Weights of a small contrastive audio-text model: 2.8M parameters.
Rows from block 5 of the audio encoder of a small contrastive audio-text model, named by matrix and row number. Rows with one number belong to one channel. Each number is 128 + 32 x the weight over its row's rms, rounded and kept within 0 to 255. All counts start at 0. After the name is the row's rms in percent of the matrix's.
After each channel's rows are labels from the 100 clips, of 14976, where the channel reaches its highest value: "band" is the frequency band that holds the peak; "responds to" is what is common among them. Only what is clearly more common there than usual is listed. The data: single notes of musical instruments (NSynth).
# convs1: 3x3 conv (encoder.blocks.5.convs.1.weight, 48x48x3x3, each kernel summed), inputs 0-47
# convs2: expand pointwise conv (encoder.blocks.5.convs.2.weight, 192x48x1x1, transposed), outputs 0-63

convs1.29 087 [111 123  89 133  98  83  91 111 134 104 122 118 107 114  60 111 116 152 151 122  94  52  69 128 141 113 139 111  40  83  68  94 131 108 121 126 123 122 128 143  54  86 141 122 133  99 120 121]
convs2.29 094 [101 135  82 228 166  99 158 118  84  89 152 118 114 139  58 136 134 119 153 155 118 148  97 107 127 103 145 142 136 123 145 111 107 118 114 156 164 161 179 128 149 139  95 110 110 124 106 135 162 125 166 150 118  93 138 182 138 123 174  80 136  98 147 163]
band: 0 to 250 Hz
responds to: pitch class A#; octave 4; note: A#4; pitch class A

convs1.41 093 [105 126 221 115 119 146 141 140 125 141 137 158 136 148 105 175 108  99 101 108  96 118  74  99 136 100  99  99  90 105 100  55 111 192  88 152 158 130 126 198 162 109 107 129  85 139 126 102]
convs2.41 104 [114 141 104 117 110  64 137 100 192  86 114  70 135 149  77 171 178 140 108  96 141 153 120 150 146 107 157  94 133 137 137  83  65 141 168 115 115 141 157 148 171 161 127 135  35 126 142  74 142 114  95 163  88  84 113  91 129 184 119 227 106 144 153 102]
band: 2000 to 4000 Hz
responds to: octave 7; pitch class F#; octave 6; note: F#7

convs1.6 112 [151 119 153  69  88 113 109  67  84 144 149  57 128  84 202 121 101 133 131  83 123 151 128 100 101 120  96 125 120  79 114 164  94  85 124 115 131  98 152 127  75 137  65 116 166 125 132 108]
convs2.6 105 [ 86 113 139 146  93  79 209 170 130 101 148 206 197 159 141 132 118 149 116 107 179 102 199 157 128 185 145  96  52 126 122 191 107 145 114 116 159 160 159 116 129 114  87 190 162 150 124 130 116 127 111 208 183 117 112  96 147 156 213 125 146 137 129 134]
band: 250 to 500 Hz
responds to: pitch class E; mallet

convs1.10 089 [ 44  90 117 118 146 105 127 172  85 101 104 152 163 169 138 118 158 151 131 171 118  84 140 146 103 139 119 158 131 133  66  78  67 101  98  92 178 121 112 116 102  61 107 150 117 114 148 143]
convs2.10 100 [130 119 124  89 113 220 164  66 140 119  77 111 101 114 134 122 131 120  78 101 128 118 126 160 143 155  53 103 131 101 149 161  78 103 119 172 135 141 107 146  75 130 198  73 149 157  71 133 146 126 105 103 148 150 170 142  60  53 103 123  79 128 115 126]
band: 4000 to 8000 Hz
responds to: pitch class C; instrument family: mallet; octave 7; octave 8

convs1.46 110 [182 135 151 199 138 158 119 150 102  89 119 179 179 163  95 124 111  91 110  98 118  59 141 166 129  66  85 143 103 150 140 156  84  90 109 159 147 169 120  92 175 121 143 109 103 122 114 121]
convs2.46 094 [137 158  75  74 100 121 125 123 113 127 112  79  32 152 107 113 145 119 142 133 111  26  99 151  77 123 148 182 184 123 146 132 201  94 140 166 151 103 168 106 166 140 159 100 180 122 123 120  95 130 126 143  90 134 146 156  78 137 161 120 109 124 135 134]
band: 4000 to 8000 Hz
responds to: octave 5; octave 6; pitch class F#; pitch class: B

convs1.2 088 [119 122  85 145 121 192 112 169 195 150 163 141 118 176  77 124 120 132 179 163 151 138 142 133 119 116 167 171  90 172 143 136 159 148 200 150 114  90 119  65 139 120 110  72 113 105 120 146]
convs2.2 107 [202 115 135 184 130 219  68 120 150  92  77 110 149 106  76 116 153 131  93 105  97 172 117  49 134 129 126 158 132  95 147 176 145 126  49 218 113 124 107 124 127  84 163 144  84 176  96 134 111 176 115 128  64 101 159 108 103 147  94 128 134 115  88 133]
band: 1000 to 2000 Hz
responds to: source: synthetic; bass; pitch class F; note: F5

convs1.47 103 [ 92  84 123 134 147 161  77 103 112 167 155 112  99 123 132 165 127  93 127 116 121 163 136 145 193 101  92 122 122 172 165 132  89 184 158  88 167 174 179 113 126 156 170 104  78 117  67 113]
convs2.47 094 [ 99 152 145  90 156 146 103 158 101 148 119 175 202  64 111 136  96 112  56 140 101 172 228 116 110 159 180 110 139 112  93 131 119 111 152 157  71 127 113 126 111  57 138 144 106 122  77 174 155 155 129 155  78 102 123 132 132 117 137 159  93  97 173 157]
band: 4000 to 8000 Hz
responds to: mallet; octave 6; pitch class C; octave 7

convs1.28 110 [100 123 136 117 185 138  95 167  95 137 117  85  64 119 136 168  82 105  96 131 122  83 114  81 110 121  69 113 107 161 130  60  94 152  48 125 116 109 125 134  78 104 122 166 148 124 106 106]
convs2.28 098 [106  73 104 141 159 104 128 120 116 202 124  66  90 155 142 170 137 153 135 124 165 102 134 146 162 139 165 129 114 149 173 101 127 158  83 132 132  83 157 146 112 107 153 124 117 115  88 107 118 146 184  79  77 114 105 145 190 128 105 132 185 148 135 100]
band: 0 to 250 Hz
responds to: octave 2; pitch class F#; note: F#2

convs1.33 100 [110 119  99 125 137 159 145  71 149  95  54 160  69  91 177 107  67 144  97 122 149 113 140 121  98 175 125 145 118  91 143 117 138 122  85  65 100 118 109 101 107 160 136 166 195 128 153 152]
convs2.33 100 [125 131  85 144 116 129 182 168  59 132 110 175 139  90 153 133 118 129  84 106 110 116 161 151 117 151 125 122 138 152 119 109  65 197  96 112  78 122 126  63 156 104 150 141 129 154 167  42 143 124  97  53 120 117 159 100 157 124 107  98 143 124 136 156]
band: 250 to 500 Hz
responds to: octave 1; bass

convs1.35 095 [131 155  77 141 122 149 161 101 163 147 118 155 168 155 100 178  85  77 171 104 118 156 120 169 150 128 149  99  57 102  96 101 154 124  83 116 169 122 156  96  79 133 128 153 194 153 161  94]
convs2.35 098 [132 115  91  95 190 119 180 106  91 178  96 114 135 125 116 116 113 159 153 113 121 110 147 156 140  98 163 181 110 123 139 191 126 101 135 122  97 105  83  97 154 104 128 146 160 171 128 112 157 164 128 109  85  81 135 148 187  78 166 121 127 206  96 147]
band: 4000 to 8000 Hz; 250 to 500 Hz
responds to: pitch class B; note: B2; pitch class C

convs1.38 130 [ 98 127 104 159 141 163  78 161 199 124 160 141 138  99 143 180  98 144 142 129 108  77 142  85 147 101 107 105  99 193 142 171 106 119 214 150 103 156 143 159 135 116 121 120 172  98 110  88]
convs2.38 097 [212 169 123  91  73  57 140  90  89  90 136  89 141 130 119 119 103 115 102  95 109 101 186  93 106  98 169 118 180 143 175 172  86  80 136 104 101 182 106 116 109 151 139 100  90 128 114  80  96 145  99 150 198  82 128 155 149 151 118  93 158  94  83  51]
band: 250 to 500 Hz
responds to: octave 2; pitch class F; note: F2

convs1.3 081 [124 154 105 121 141 138 140 110  86 137 125 104 116 192 116 155 136  85  93  91 117 118 139 121 156 149  53 102  63 142 113 195 138 127 119 159 113 111 107  65 139 144  94 162  48 114  75 120]
convs2.3 104 [196 142 118  95 126 112 199 135 127 166 144 131 129 146 148 116 145  95 193 133  90  67 149  85 114 157 154 105 198 114 135 109 151 143 136 133 132 145 141 120 124  91 155 176 169 123  90 111 126 149  75  96 175 128 109  73 118 107  90  87  87 133 116 121]
band: 4000 to 8000 Hz
responds to: mallet; octave 7; pitch class F#; note: F#7

convs1.19 083 [ 71 130  88 168 148 124 101 166 138  92  96 121 138  71 118 149 145 164  58 174  67 129 107  80 111 104 137  83 109 133  88  86 116  88 112 129  87  97  71 115 126  84 117 140 119 160 141 150]
convs2.19 110 [190  90 133 153  77 120 110  64 126 147 150 137  72 116 150 137 142 112  90 153 108  90 103 121 137 139 128 171 103 146 160 147 134 130  81 121 115  87 146 129 117 138 150 111 135  99  91  69 150 168 102 172 147 146 146 128 106 107 131 154 118 183 155 129]
band: 1000 to 2000 Hz
responds to: pitch class C; octave 7

convs1.20 078 [138 141 116  92 143 159  98 113 180 111 168 167 191 128  40 156 115 135 156 123  74 130 154 165  53 127 121 108  93 143 168 154 165 157 111  99 113  99 119  77 111 116 118 116 142 118  89  93]
convs2.20 101 [173 113 119 162 123 115 136 137 132 122 161 120 109 119 162 110 193 154 127 135 150  85 127 122 112 171  63 121 247 175 137 222 191  70 120 170 130  77 111 122 152 101 134  90 151 156 121 147  98 115 182 125 102  55 127 101 134 213 111 146  87 132 109 158]
band: 500 to 1000 Hz
responds to: octave 4; keyboard; pitch class F

convs1.26 101 [ 87 177 152  90 121 114 137 164 121 116 144 113  81 106 195 147 128 154 188 157 113 111 103 145 139 117 119 151 181 119 100 132 157  85 102 168 156 124 139  75 131 120 182 168 181  96 190  93]
convs2.26 094 [121 141 158 103 169 113  86 193  90 158 166 158 186 125  99 167 132 126 144 112 159 177 126 168 142 132 181 150 142 109 126  70 127 110 126 129 135  90  97 133 118 134 138 115 208  89  95 100  98 162 129  98 148  95 127 200 220 180 137 127 211 115 147 184]
band: 250 to 500 Hz
responds to: octave 1; bass; electronic; pitch class: B

convs1.43 106 [101 134 156 153 129 116 142 110 122 110 144 232 125 188 105 129 103 159 147 145 149 125 157 174 110 103 137 154 147  57 147 141 138 126 188 106 185 137 143 146 120 157 207 163 108 143 144 111]
convs2.43 089 [ 92 167  99 108 136 117 203 116 117 169 117 134 149 175 189 191 129 157  91 148 170  96  85 110 120  48 153 169 107 158 116 124 119  99 124  82 152  96 109 131  74 100  92 198  98 130 136  88 114  66 111 121  67 141 147 147  93  75 175 103 106 124 132 142]
band: 2000 to 4000 Hz
responds to: octave 7; octave 6; pitch class D#

convs1.13 119 [ 92 188  88 136  77 127 119  97 130 127 113  90 173 165 101 149 109 104 144 176 163 114 145 199 133 176 168 115 116 173 156 189 109 150 142 124 168 153 145 130 103 100 167 108  72  88 133 134]
convs2.13 105 [100 116  67 109 177 102 100 142 142 132 100 118 126  99 145 111  95 119 133 124 119 159  84 108 117 133 117  48 123 139 140 135 178 128  83  97 100  93 100  85 129 121 119 150  80 105  55 134 192 118 142  40 145 133 129  68  54  97 101  75 138 134 135  72]
band: 2000 to 4000 Hz
responds to: pitch class C#; octave 6; note: C#6

convs1.5 109 [152 145 155 105 157 122  85 123  88  98 126 143 131 130 138 158 124  89  99  67 133  95 154 102 134 175 118  97  98  94  80  89  95 146 108 158 121  92 167 116  98 144  62  78 117 189 147 197]
convs2.5 100 [ 77 131 114 102 102 116 118  86  95 135 192 145 156 109 255 125 123 156  90 131  94 167  85 119 120 129 135 101 160 188  89  80 102 139 120  59 151 141  76 146 135 138 145 129 170  93 190 153 142 138 154  87 181 171 109 143  91 116 167 107 107 230 168 124]
band: 0 to 250 Hz
responds to: octave 4; instrument family: bass; pitch class F#; note: F#4

convs1.21 090 [129 128 109 148  70 163 156 143 123 103 173 172 145 202 132 117  78 130 117 140 109 140  94 136 143 160  71 166 113 137 156 145 133  94 144 141 119 108 145  64 157 107 159 177 166 165  66  78]
convs2.21 091 [134 153 100  86  35 155 123  89 112 113 115  43 107 127 137 119 144  97 112 107 141  55 123  91 105 129 149  93 172 183 142 176  90 117 129 134 142 116 139  75 150 147 155  92 174 147 167  73  90 137 122 142  93 103 143  50 132 126 172 147 100  94 163 120]
band: 250 to 500 Hz; 500 to 1000 Hz
responds to: octave 4; organ; pitch class E

convs1.11 110 [ 98 160 151 140 125 169 136 195  97 138 199 129  90  67 163 134 146 137 109  75 132 129  62 143 140 118  97 119 113  88 153 106 111 119 133 161 145 107 133 107 137  68 110 176  99 154  63 102]
convs2.11 101 [175 132 121 134 168  51  99 100 134 122 114 180 128 161 109 127 108 129 173  70 110 174 216 136 120 131  79 156  78 140 137 115  99 106 157 123 197 200 115 119 104 115 150  97 122 128 142  64 163  93 147 133 125 115 113 155  98 157 103  80 122 101  82 157]
band: 500 to 1000 Hz
responds to: bass; synthetic; octave 1

convs1.1 112 [151 172 108 155 137 172 148 109 129 162 121  86 114  24 105 158 111  92 165  65 135  64  92 180 137 119 158 126 109 120 138 173 165 124  85 127 129 123 169 106 103  92 110 119 148 125 115 114]
convs2.1 097 [ 82 151 115 188 149 160 120 106 143 124 143  69 128 144 172 159 137  91  71 146 127 112 122 172 116  86 106 124 167 119 170 145 128 113 122 143 126 133 126 128 112 155 209 158 104 211 133 117 163 120 113  89 150 133 147 101 131  59 176 127 137 151  90  99]
band: 2000 to 4000 Hz
responds to: octave 7; pitch class C#; note: C#7; instrument family: mallet