{
  "hop_length": 160,
  "win_length": 512,
  "text_encoder_dropout": 0.05,
  "text_encoder_inner_norm": false,
  "optimizer": "muon",
  "nesterov": false,
  "orthogonalizer": "newton_schulz_5",
  "adamw_lr_other_params": 0.0024,
  "grad_clip": 0.5,
  "epochs": 1.0,
  "lr_schedule": "cosine",
  "weight_decay": 0.04
}
Rows from block 5 of the audio encoder of a small contrastive audio-text model, named by matrix and row number. Rows with one number belong to one channel. Each number is 200 + 20 x the weight over its row's rms, rounded and kept within 0 to 999. All counts start at 0.
After each channel's rows are labels from the 100 clips, of 14976, where the channel reaches its highest value: "strongest on" is what is common among them. Only what is clearly more common there than usual is listed. The data: single notes of musical instruments (NSynth). In brackets: how many of the 100.
# convs1: 3x3 conv (encoder.blocks.5.convs.1.weight, 48x48x3x3, each kernel summed), inputs 0-47
# convs2: expand pointwise conv (encoder.blocks.5.convs.2.weight, 192x48x1x1, transposed), outputs 0-63

convs1.22,188,171,154,197,226,185,200,184,218,192,190,217,174,207,188,181,223,205,207,194,212,197,185,200,146,222,164,172,192,188,179,186,189,177,191,173,171,187,215,188,175,184,178,181,180,186,184,186
convs2.22,167,194,185,209,198,221,195,224,239,217,206,202,202,193,235,212,178,189,230,219,220,201,175,168,195,200,191,216,197,244,201,198,261,192,201,178,181,211,196,225,188,210,256,193,194,196,223,225,194,181,256,217,188,215,198,179,168,186,216,221,201,232,223,183
strongest on: pitch class E (30); octave 7 (27)

convs1.30,229,200,204,206,211,221,219,240,226,233,229,197,209,204,170,250,226,201,222,180,202,221,189,209,198,180,232,202,177,226,173,192,222,186,214,197,171,193,188,219,191,196,227,191,174,194,201,187
convs2.30,206,211,212,168,174,231,164,217,222,194,238,189,177,185,190,224,209,220,194,188,201,224,183,199,208,221,215,200,207,206,193,227,174,242,180,185,221,211,179,239,239,190,191,212,194,234,161,196,218,188,170,202,207,163,203,175,205,201,223,213,228,263,192,215
strongest on: synthetic (69); bass (51); octave 7 (25)

convs1.9,213,185,188,198,196,204,181,190,177,196,204,168,188,204,190,178,198,196,235,207,179,218,170,206,187,228,196,191,187,209,180,180,180,159,250,211,225,222,199,199,178,187,211,237,154,197,199,173
convs2.9,202,189,205,223,197,265,257,206,232,206,174,227,175,220,221,197,203,193,231,220,199,222,172,207,195,178,228,197,197,194,195,192,189,203,216,230,220,196,212,203,207,220,184,201,213,196,248,179,213,202,158,217,204,214,229,196,228,180,211,177,200,169,195,217
strongest on: synthetic (85); bass (78); octave 2 (35); octave 1 (30)

convs1.7,200,190,184,233,187,247,203,181,207,143,208,214,238,192,190,196,154,169,202,187,180,188,218,202,189,221,198,176,170,203,218,197,201,180,217,188,206,230,207,187,198,213,209,176,192,191,190,212
convs2.7,206,208,201,222,186,202,211,203,223,191,221,163,161,211,213,165,197,172,124,203,224,146,212,223,196,170,174,187,178,205,199,158,185,168,176,197,179,179,196,184,209,199,206,191,195,207,157,211,160,212,200,211,168,176,209,177,196,188,196,204,208,189,203,141
strongest on: octave 5 (36); pitch class F (32); octave 6 (31)

convs1.12,207,154,211,210,171,205,167,239,217,223,239,202,216,190,218,183,192,193,205,183,201,194,190,188,214,241,209,194,206,214,190,181,163,189,199,224,216,223,195,210,192,199,169,233,172,209,173,197
convs2.12,143,203,194,247,219,188,173,252,227,247,207,185,210,193,197,168,184,214,184,178,209,211,216,198,200,212,193,211,227,178,197,167,254,185,154,224,204,221,167,214,208,194,184,176,184,184,179,234,197,189,203,190,200,192,208,197,192,176,197,224,163,217,188,198
strongest on: bass (49); octave 7 (40)

convs1.45,230,187,199,186,203,213,209,188,234,214,220,204,242,226,212,185,204,216,197,202,211,205,211,211,189,207,236,200,208,213,244,210,169,183,214,202,219,222,186,231,165,169,178,211,196,221,159,192
convs2.45,163,198,162,156,218,204,160,150,176,196,175,172,161,155,181,195,173,212,206,185,198,164,237,201,191,180,183,221,181,195,190,183,198,227,171,187,205,211,201,186,186,167,200,219,218,159,219,200,183,173,195,183,184,200,184,180,205,204,173,199,216,180,220,198
strongest on: pitch class E (42); octave 5 (42); octave 6 (32); note: E5 (29)

convs1.14,215,190,190,225,201,197,197,206,184,222,198,227,221,229,198,202,232,182,191,230,200,206,224,224,199,204,206,183,226,191,223,251,183,186,234,229,209,201,198,233,220,208,203,188,206,202,257,190
convs2.14,201,181,204,196,184,206,147,197,170,228,206,189,200,189,170,222,197,185,175,159,185,174,167,168,188,184,186,205,214,196,194,169,205,228,157,186,172,192,191,174,171,172,170,202,186,141,179,214,178,201,185,195,181,177,186,174,213,179,161,223,197,202,200,215
strongest on: octave 6 (33)

convs1.27,168,204,208,187,176,206,198,174,221,193,207,171,158,199,164,178,206,202,200,164,188,207,175,220,190,180,219,195,176,202,183,169,154,179,199,189,172,210,179,215,188,202,187,204,227,209,170,210
convs2.27,227,173,190,192,203,179,196,187,225,241,224,250,201,206,190,212,197,189,190,201,205,186,212,236,219,212,204,230,238,179,206,186,179,221,202,154,201,208,204,202,207,197,212,208,187,180,227,181,190,206,167,264,209,216,190,198,246,186,196,258,206,219,227,224
strongest on: octave 6 (42); keyboard (35); octave 7 (31); pitch class C# (25)

convs1.40,230,205,210,201,179,210,205,217,204,210,211,212,231,151,161,216,194,188,210,169,191,200,196,222,186,192,189,181,190,218,172,191,209,200,178,206,225,207,215,222,181,178,169,192,168,211,148,183
convs2.40,183,211,193,193,185,197,205,185,224,203,194,159,199,192,226,208,194,192,189,198,199,178,191,174,217,181,183,210,206,217,204,208,229,179,192,255,224,194,234,225,210,197,248,190,213,210,191,211,186,203,212,243,190,201,189,187,202,236,234,232,168,243,174,187
strongest on: octave 7 (50); octave 6 (29)

convs1.0,207,182,165,178,195,181,197,173,174,218,221,199,194,203,174,214,208,209,187,216,216,174,193,193,217,188,186,185,161,249,224,191,186,205,206,169,221,179,239,215,185,196,199,181,187,200,157,214
convs2.0,191,208,221,202,255,157,209,177,235,188,193,235,206,208,187,192,204,195,173,200,201,215,241,203,210,243,224,190,163,200,185,218,217,202,204,204,213,189,202,193,231,200,210,213,204,220,201,180,207,214,196,193,188,193,197,185,198,189,145,223,171,205,195,165
strongest on: mallet (40)

convs1.15,200,206,181,200,184,194,149,174,192,196,182,164,207,191,172,217,198,182,204,178,188,208,189,206,194,185,185,201,197,187,199,190,187,195,192,168,163,203,204,180,196,133,173,204,200,180,190,161
convs2.15,182,200,197,192,213,192,176,202,189,262,196,191,163,202,196,198,200,243,205,212,197,220,178,195,194,177,214,210,211,186,172,215,243,183,218,176,196,184,175,174,202,202,162,184,211,216,180,252,215,183,261,228,141,210,223,202,195,192,192,161,188,244,196,180
strongest on: pitch class C (34); instrument family: mallet (32); octave 8 (29); octave 7 (29)

convs1.23,224,214,188,201,214,195,199,186,173,224,217,208,198,190,141,204,244,221,210,198,212,211,207,191,199,233,235,201,204,232,224,177,218,219,189,199,185,167,184,211,217,214,180,225,188,225,215,217
convs2.23,168,214,215,207,170,183,197,205,192,194,195,161,169,190,210,206,209,210,209,176,180,184,148,197,193,164,202,194,181,214,205,188,161,198,188,176,173,182,203,204,203,193,231,234,201,188,174,187,207,168,174,188,191,220,201,175,196,158,250,204,189,224,215,177
strongest on: synthetic (68); bass (50); octave 7 (35); octave 6 (31)

convs1.44,194,211,214,194,218,165,199,215,195,193,222,175,227,205,214,217,177,191,190,210,204,199,202,163,171,185,206,190,210,215,171,147,180,198,231,236,200,193,206,214,202,180,185,200,164,193,152,201
convs2.44,181,196,176,193,204,180,179,222,206,220,213,191,194,217,207,193,231,196,205,193,224,207,219,250,212,184,186,201,217,186,196,183,192,198,212,218,189,170,204,186,211,218,197,214,174,197,214,191,212,177,213,158,171,168,198,211,190,217,168,260,218,184,190,204
strongest on: octave 6 (43); pitch class G (37); note: E6 (35); pitch class: E (35)

convs1.34,210,187,233,208,208,198,187,206,176,220,161,188,221,190,199,214,192,207,211,190,172,169,190,256,191,224,190,170,186,147,208,197,200,184,184,207,188,199,197,186,193,192,192,195,214,244,171,200
convs2.34,170,192,217,213,163,197,246,168,196,178,184,243,188,186,214,182,185,203,225,193,202,216,242,179,205,174,189,150,179,208,213,189,116,178,185,196,181,194,164,217,189,178,192,216,202,202,206,206,187,189,145,191,207,248,193,191,190,193,248,185,189,182,203,191
strongest on: bass (45)

convs1.16,204,188,226,218,209,222,181,221,208,198,220,215,204,212,198,207,204,196,202,198,220,233,211,229,218,215,230,203,211,207,199,196,216,208,233,221,216,232,265,195,235,177,237,209,216,174,208,206
convs2.16,176,217,175,190,163,207,175,182,188,165,180,208,232,208,186,189,217,215,217,190,192,204,205,224,187,201,207,217,169,208,201,167,194,189,202,214,201,191,196,193,148,187,211,194,161,170,196,194,177,202,176,199,180,165,218,187,225,199,195,194,200,219,193,191
strongest on: octave 5 (52); octave 6 (36); pitch class F (33)

convs1.39,193,204,193,209,184,242,206,188,236,176,209,211,218,219,231,171,209,225,197,206,218,197,191,246,189,229,191,197,202,186,232,230,176,179,187,200,225,222,212,177,189,212,242,206,192,177,195,211
convs2.39,153,232,207,183,193,210,226,196,159,199,161,202,226,157,181,196,183,167,189,189,165,171,180,197,191,193,189,234,199,187,217,241,207,192,177,210,188,183,184,185,152,191,193,187,226,236,170,205,181,212,240,172,204,200,194,195,192,190,175,184,203,202,231,204
strongest on: octave 6 (46); octave 7 (27)

convs1.4,202,187,188,195,167,182,202,202,183,208,219,175,146,168,235,196,167,166,217,183,219,186,198,178,217,209,205,170,189,225,182,171,201,204,214,230,179,222,211,183,184,174,193,193,202,202,215,211
convs2.4,180,187,235,178,172,243,205,189,192,229,182,220,177,198,203,202,192,159,187,216,208,201,210,148,200,231,212,212,225,176,202,179,241,193,217,189,204,191,218,203,176,214,204,191,186,177,223,238,212,208,194,237,168,205,207,210,169,201,213,204,218,231,215,188
strongest on: octave 6 (42); mallet (39); pitch class: C (31); octave 8 (30)

convs1.24,224,194,201,207,149,196,220,216,193,196,207,148,200,210,237,187,205,165,199,185,161,217,214,199,195,175,199,214,193,197,184,155,191,202,210,199,216,196,186,229,192,195,174,208,179,231,222,201
convs2.24,195,192,191,179,212,197,211,197,243,173,197,179,184,197,194,199,223,220,200,194,180,192,218,196,190,184,181,201,198,205,193,194,178,202,200,220,209,186,200,194,210,197,182,172,224,178,187,201,197,198,190,212,211,190,190,169,204,221,254,216,180,166,190,183
strongest on: bass (89); synthetic (89)

convs1.18,205,203,194,226,197,167,216,191,198,189,186,208,193,202,187,206,239,183,235,193,237,195,214,210,215,228,235,203,195,200,210,199,191,222,230,211,196,189,205,213,180,225,143,223,191,210,211,246
convs2.18,197,202,189,175,171,204,188,201,209,204,200,167,227,215,195,193,205,196,209,220,193,203,236,229,202,227,202,213,170,181,198,245,196,204,207,192,187,190,228,175,217,214,258,203,201,202,190,183,232,225,189,214,196,207,241,183,191,195,201,182,221,186,192,183
strongest on: keyboard (50); mallet (42); octave 6 (32)

convs1.31,170,202,177,184,212,180,214,171,214,169,173,180,204,190,217,196,230,164,190,193,231,187,179,168,175,186,177,194,192,187,240,207,177,175,204,177,162,171,186,205,203,180,198,199,203,216,196,189
convs2.31,210,186,194,221,179,195,172,226,192,225,234,224,171,193,221,221,193,220,191,203,218,205,221,205,207,215,171,197,212,202,201,205,182,233,212,200,210,193,205,217,190,214,230,182,205,181,214,184,203,190,163,202,253,209,205,224,181,198,196,178,201,208,188,201
strongest on: octave 3 (65); pitch class E (49); note: E3 (48)

convs1.42,199,220,214,233,186,200,216,239,185,178,174,177,219,195,192,175,214,221,198,201,201,191,171,173,195,233,189,214,208,156,198,219,224,222,174,202,192,157,190,204,174,216,184,235,186,208,209,198
convs2.42,200,223,204,217,151,137,180,147,180,127,217,197,178,198,203,209,181,246,184,197,208,185,197,202,216,198,203,220,182,249,204,198,194,200,193,198,207,208,217,187,200,221,210,180,195,201,192,199,215,209,161,194,214,208,207,172,215,190,191,202,185,216,204,204
strongest on: synthetic (65); bass (53); octave 1 (44)

convs1.37,195,215,216,192,184,214,191,193,242,188,212,211,206,220,212,192,194,244,167,198,223,186,172,226,220,215,234,226,220,197,236,189,207,183,212,210,248,206,218,202,198,235,228,202,208,197,205,219
convs2.37,200,211,203,185,184,192,220,171,212,167,182,236,230,179,182,184,199,210,213,204,170,196,183,248,195,176,164,229,184,213,203,198,170,203,248,188,211,213,195,197,193,180,198,191,169,216,201,192,203,203,187,202,238,182,194,214,208,201,198,215,168,185,213,254
strongest on: electronic (65); keyboard (55); pitch class F (30)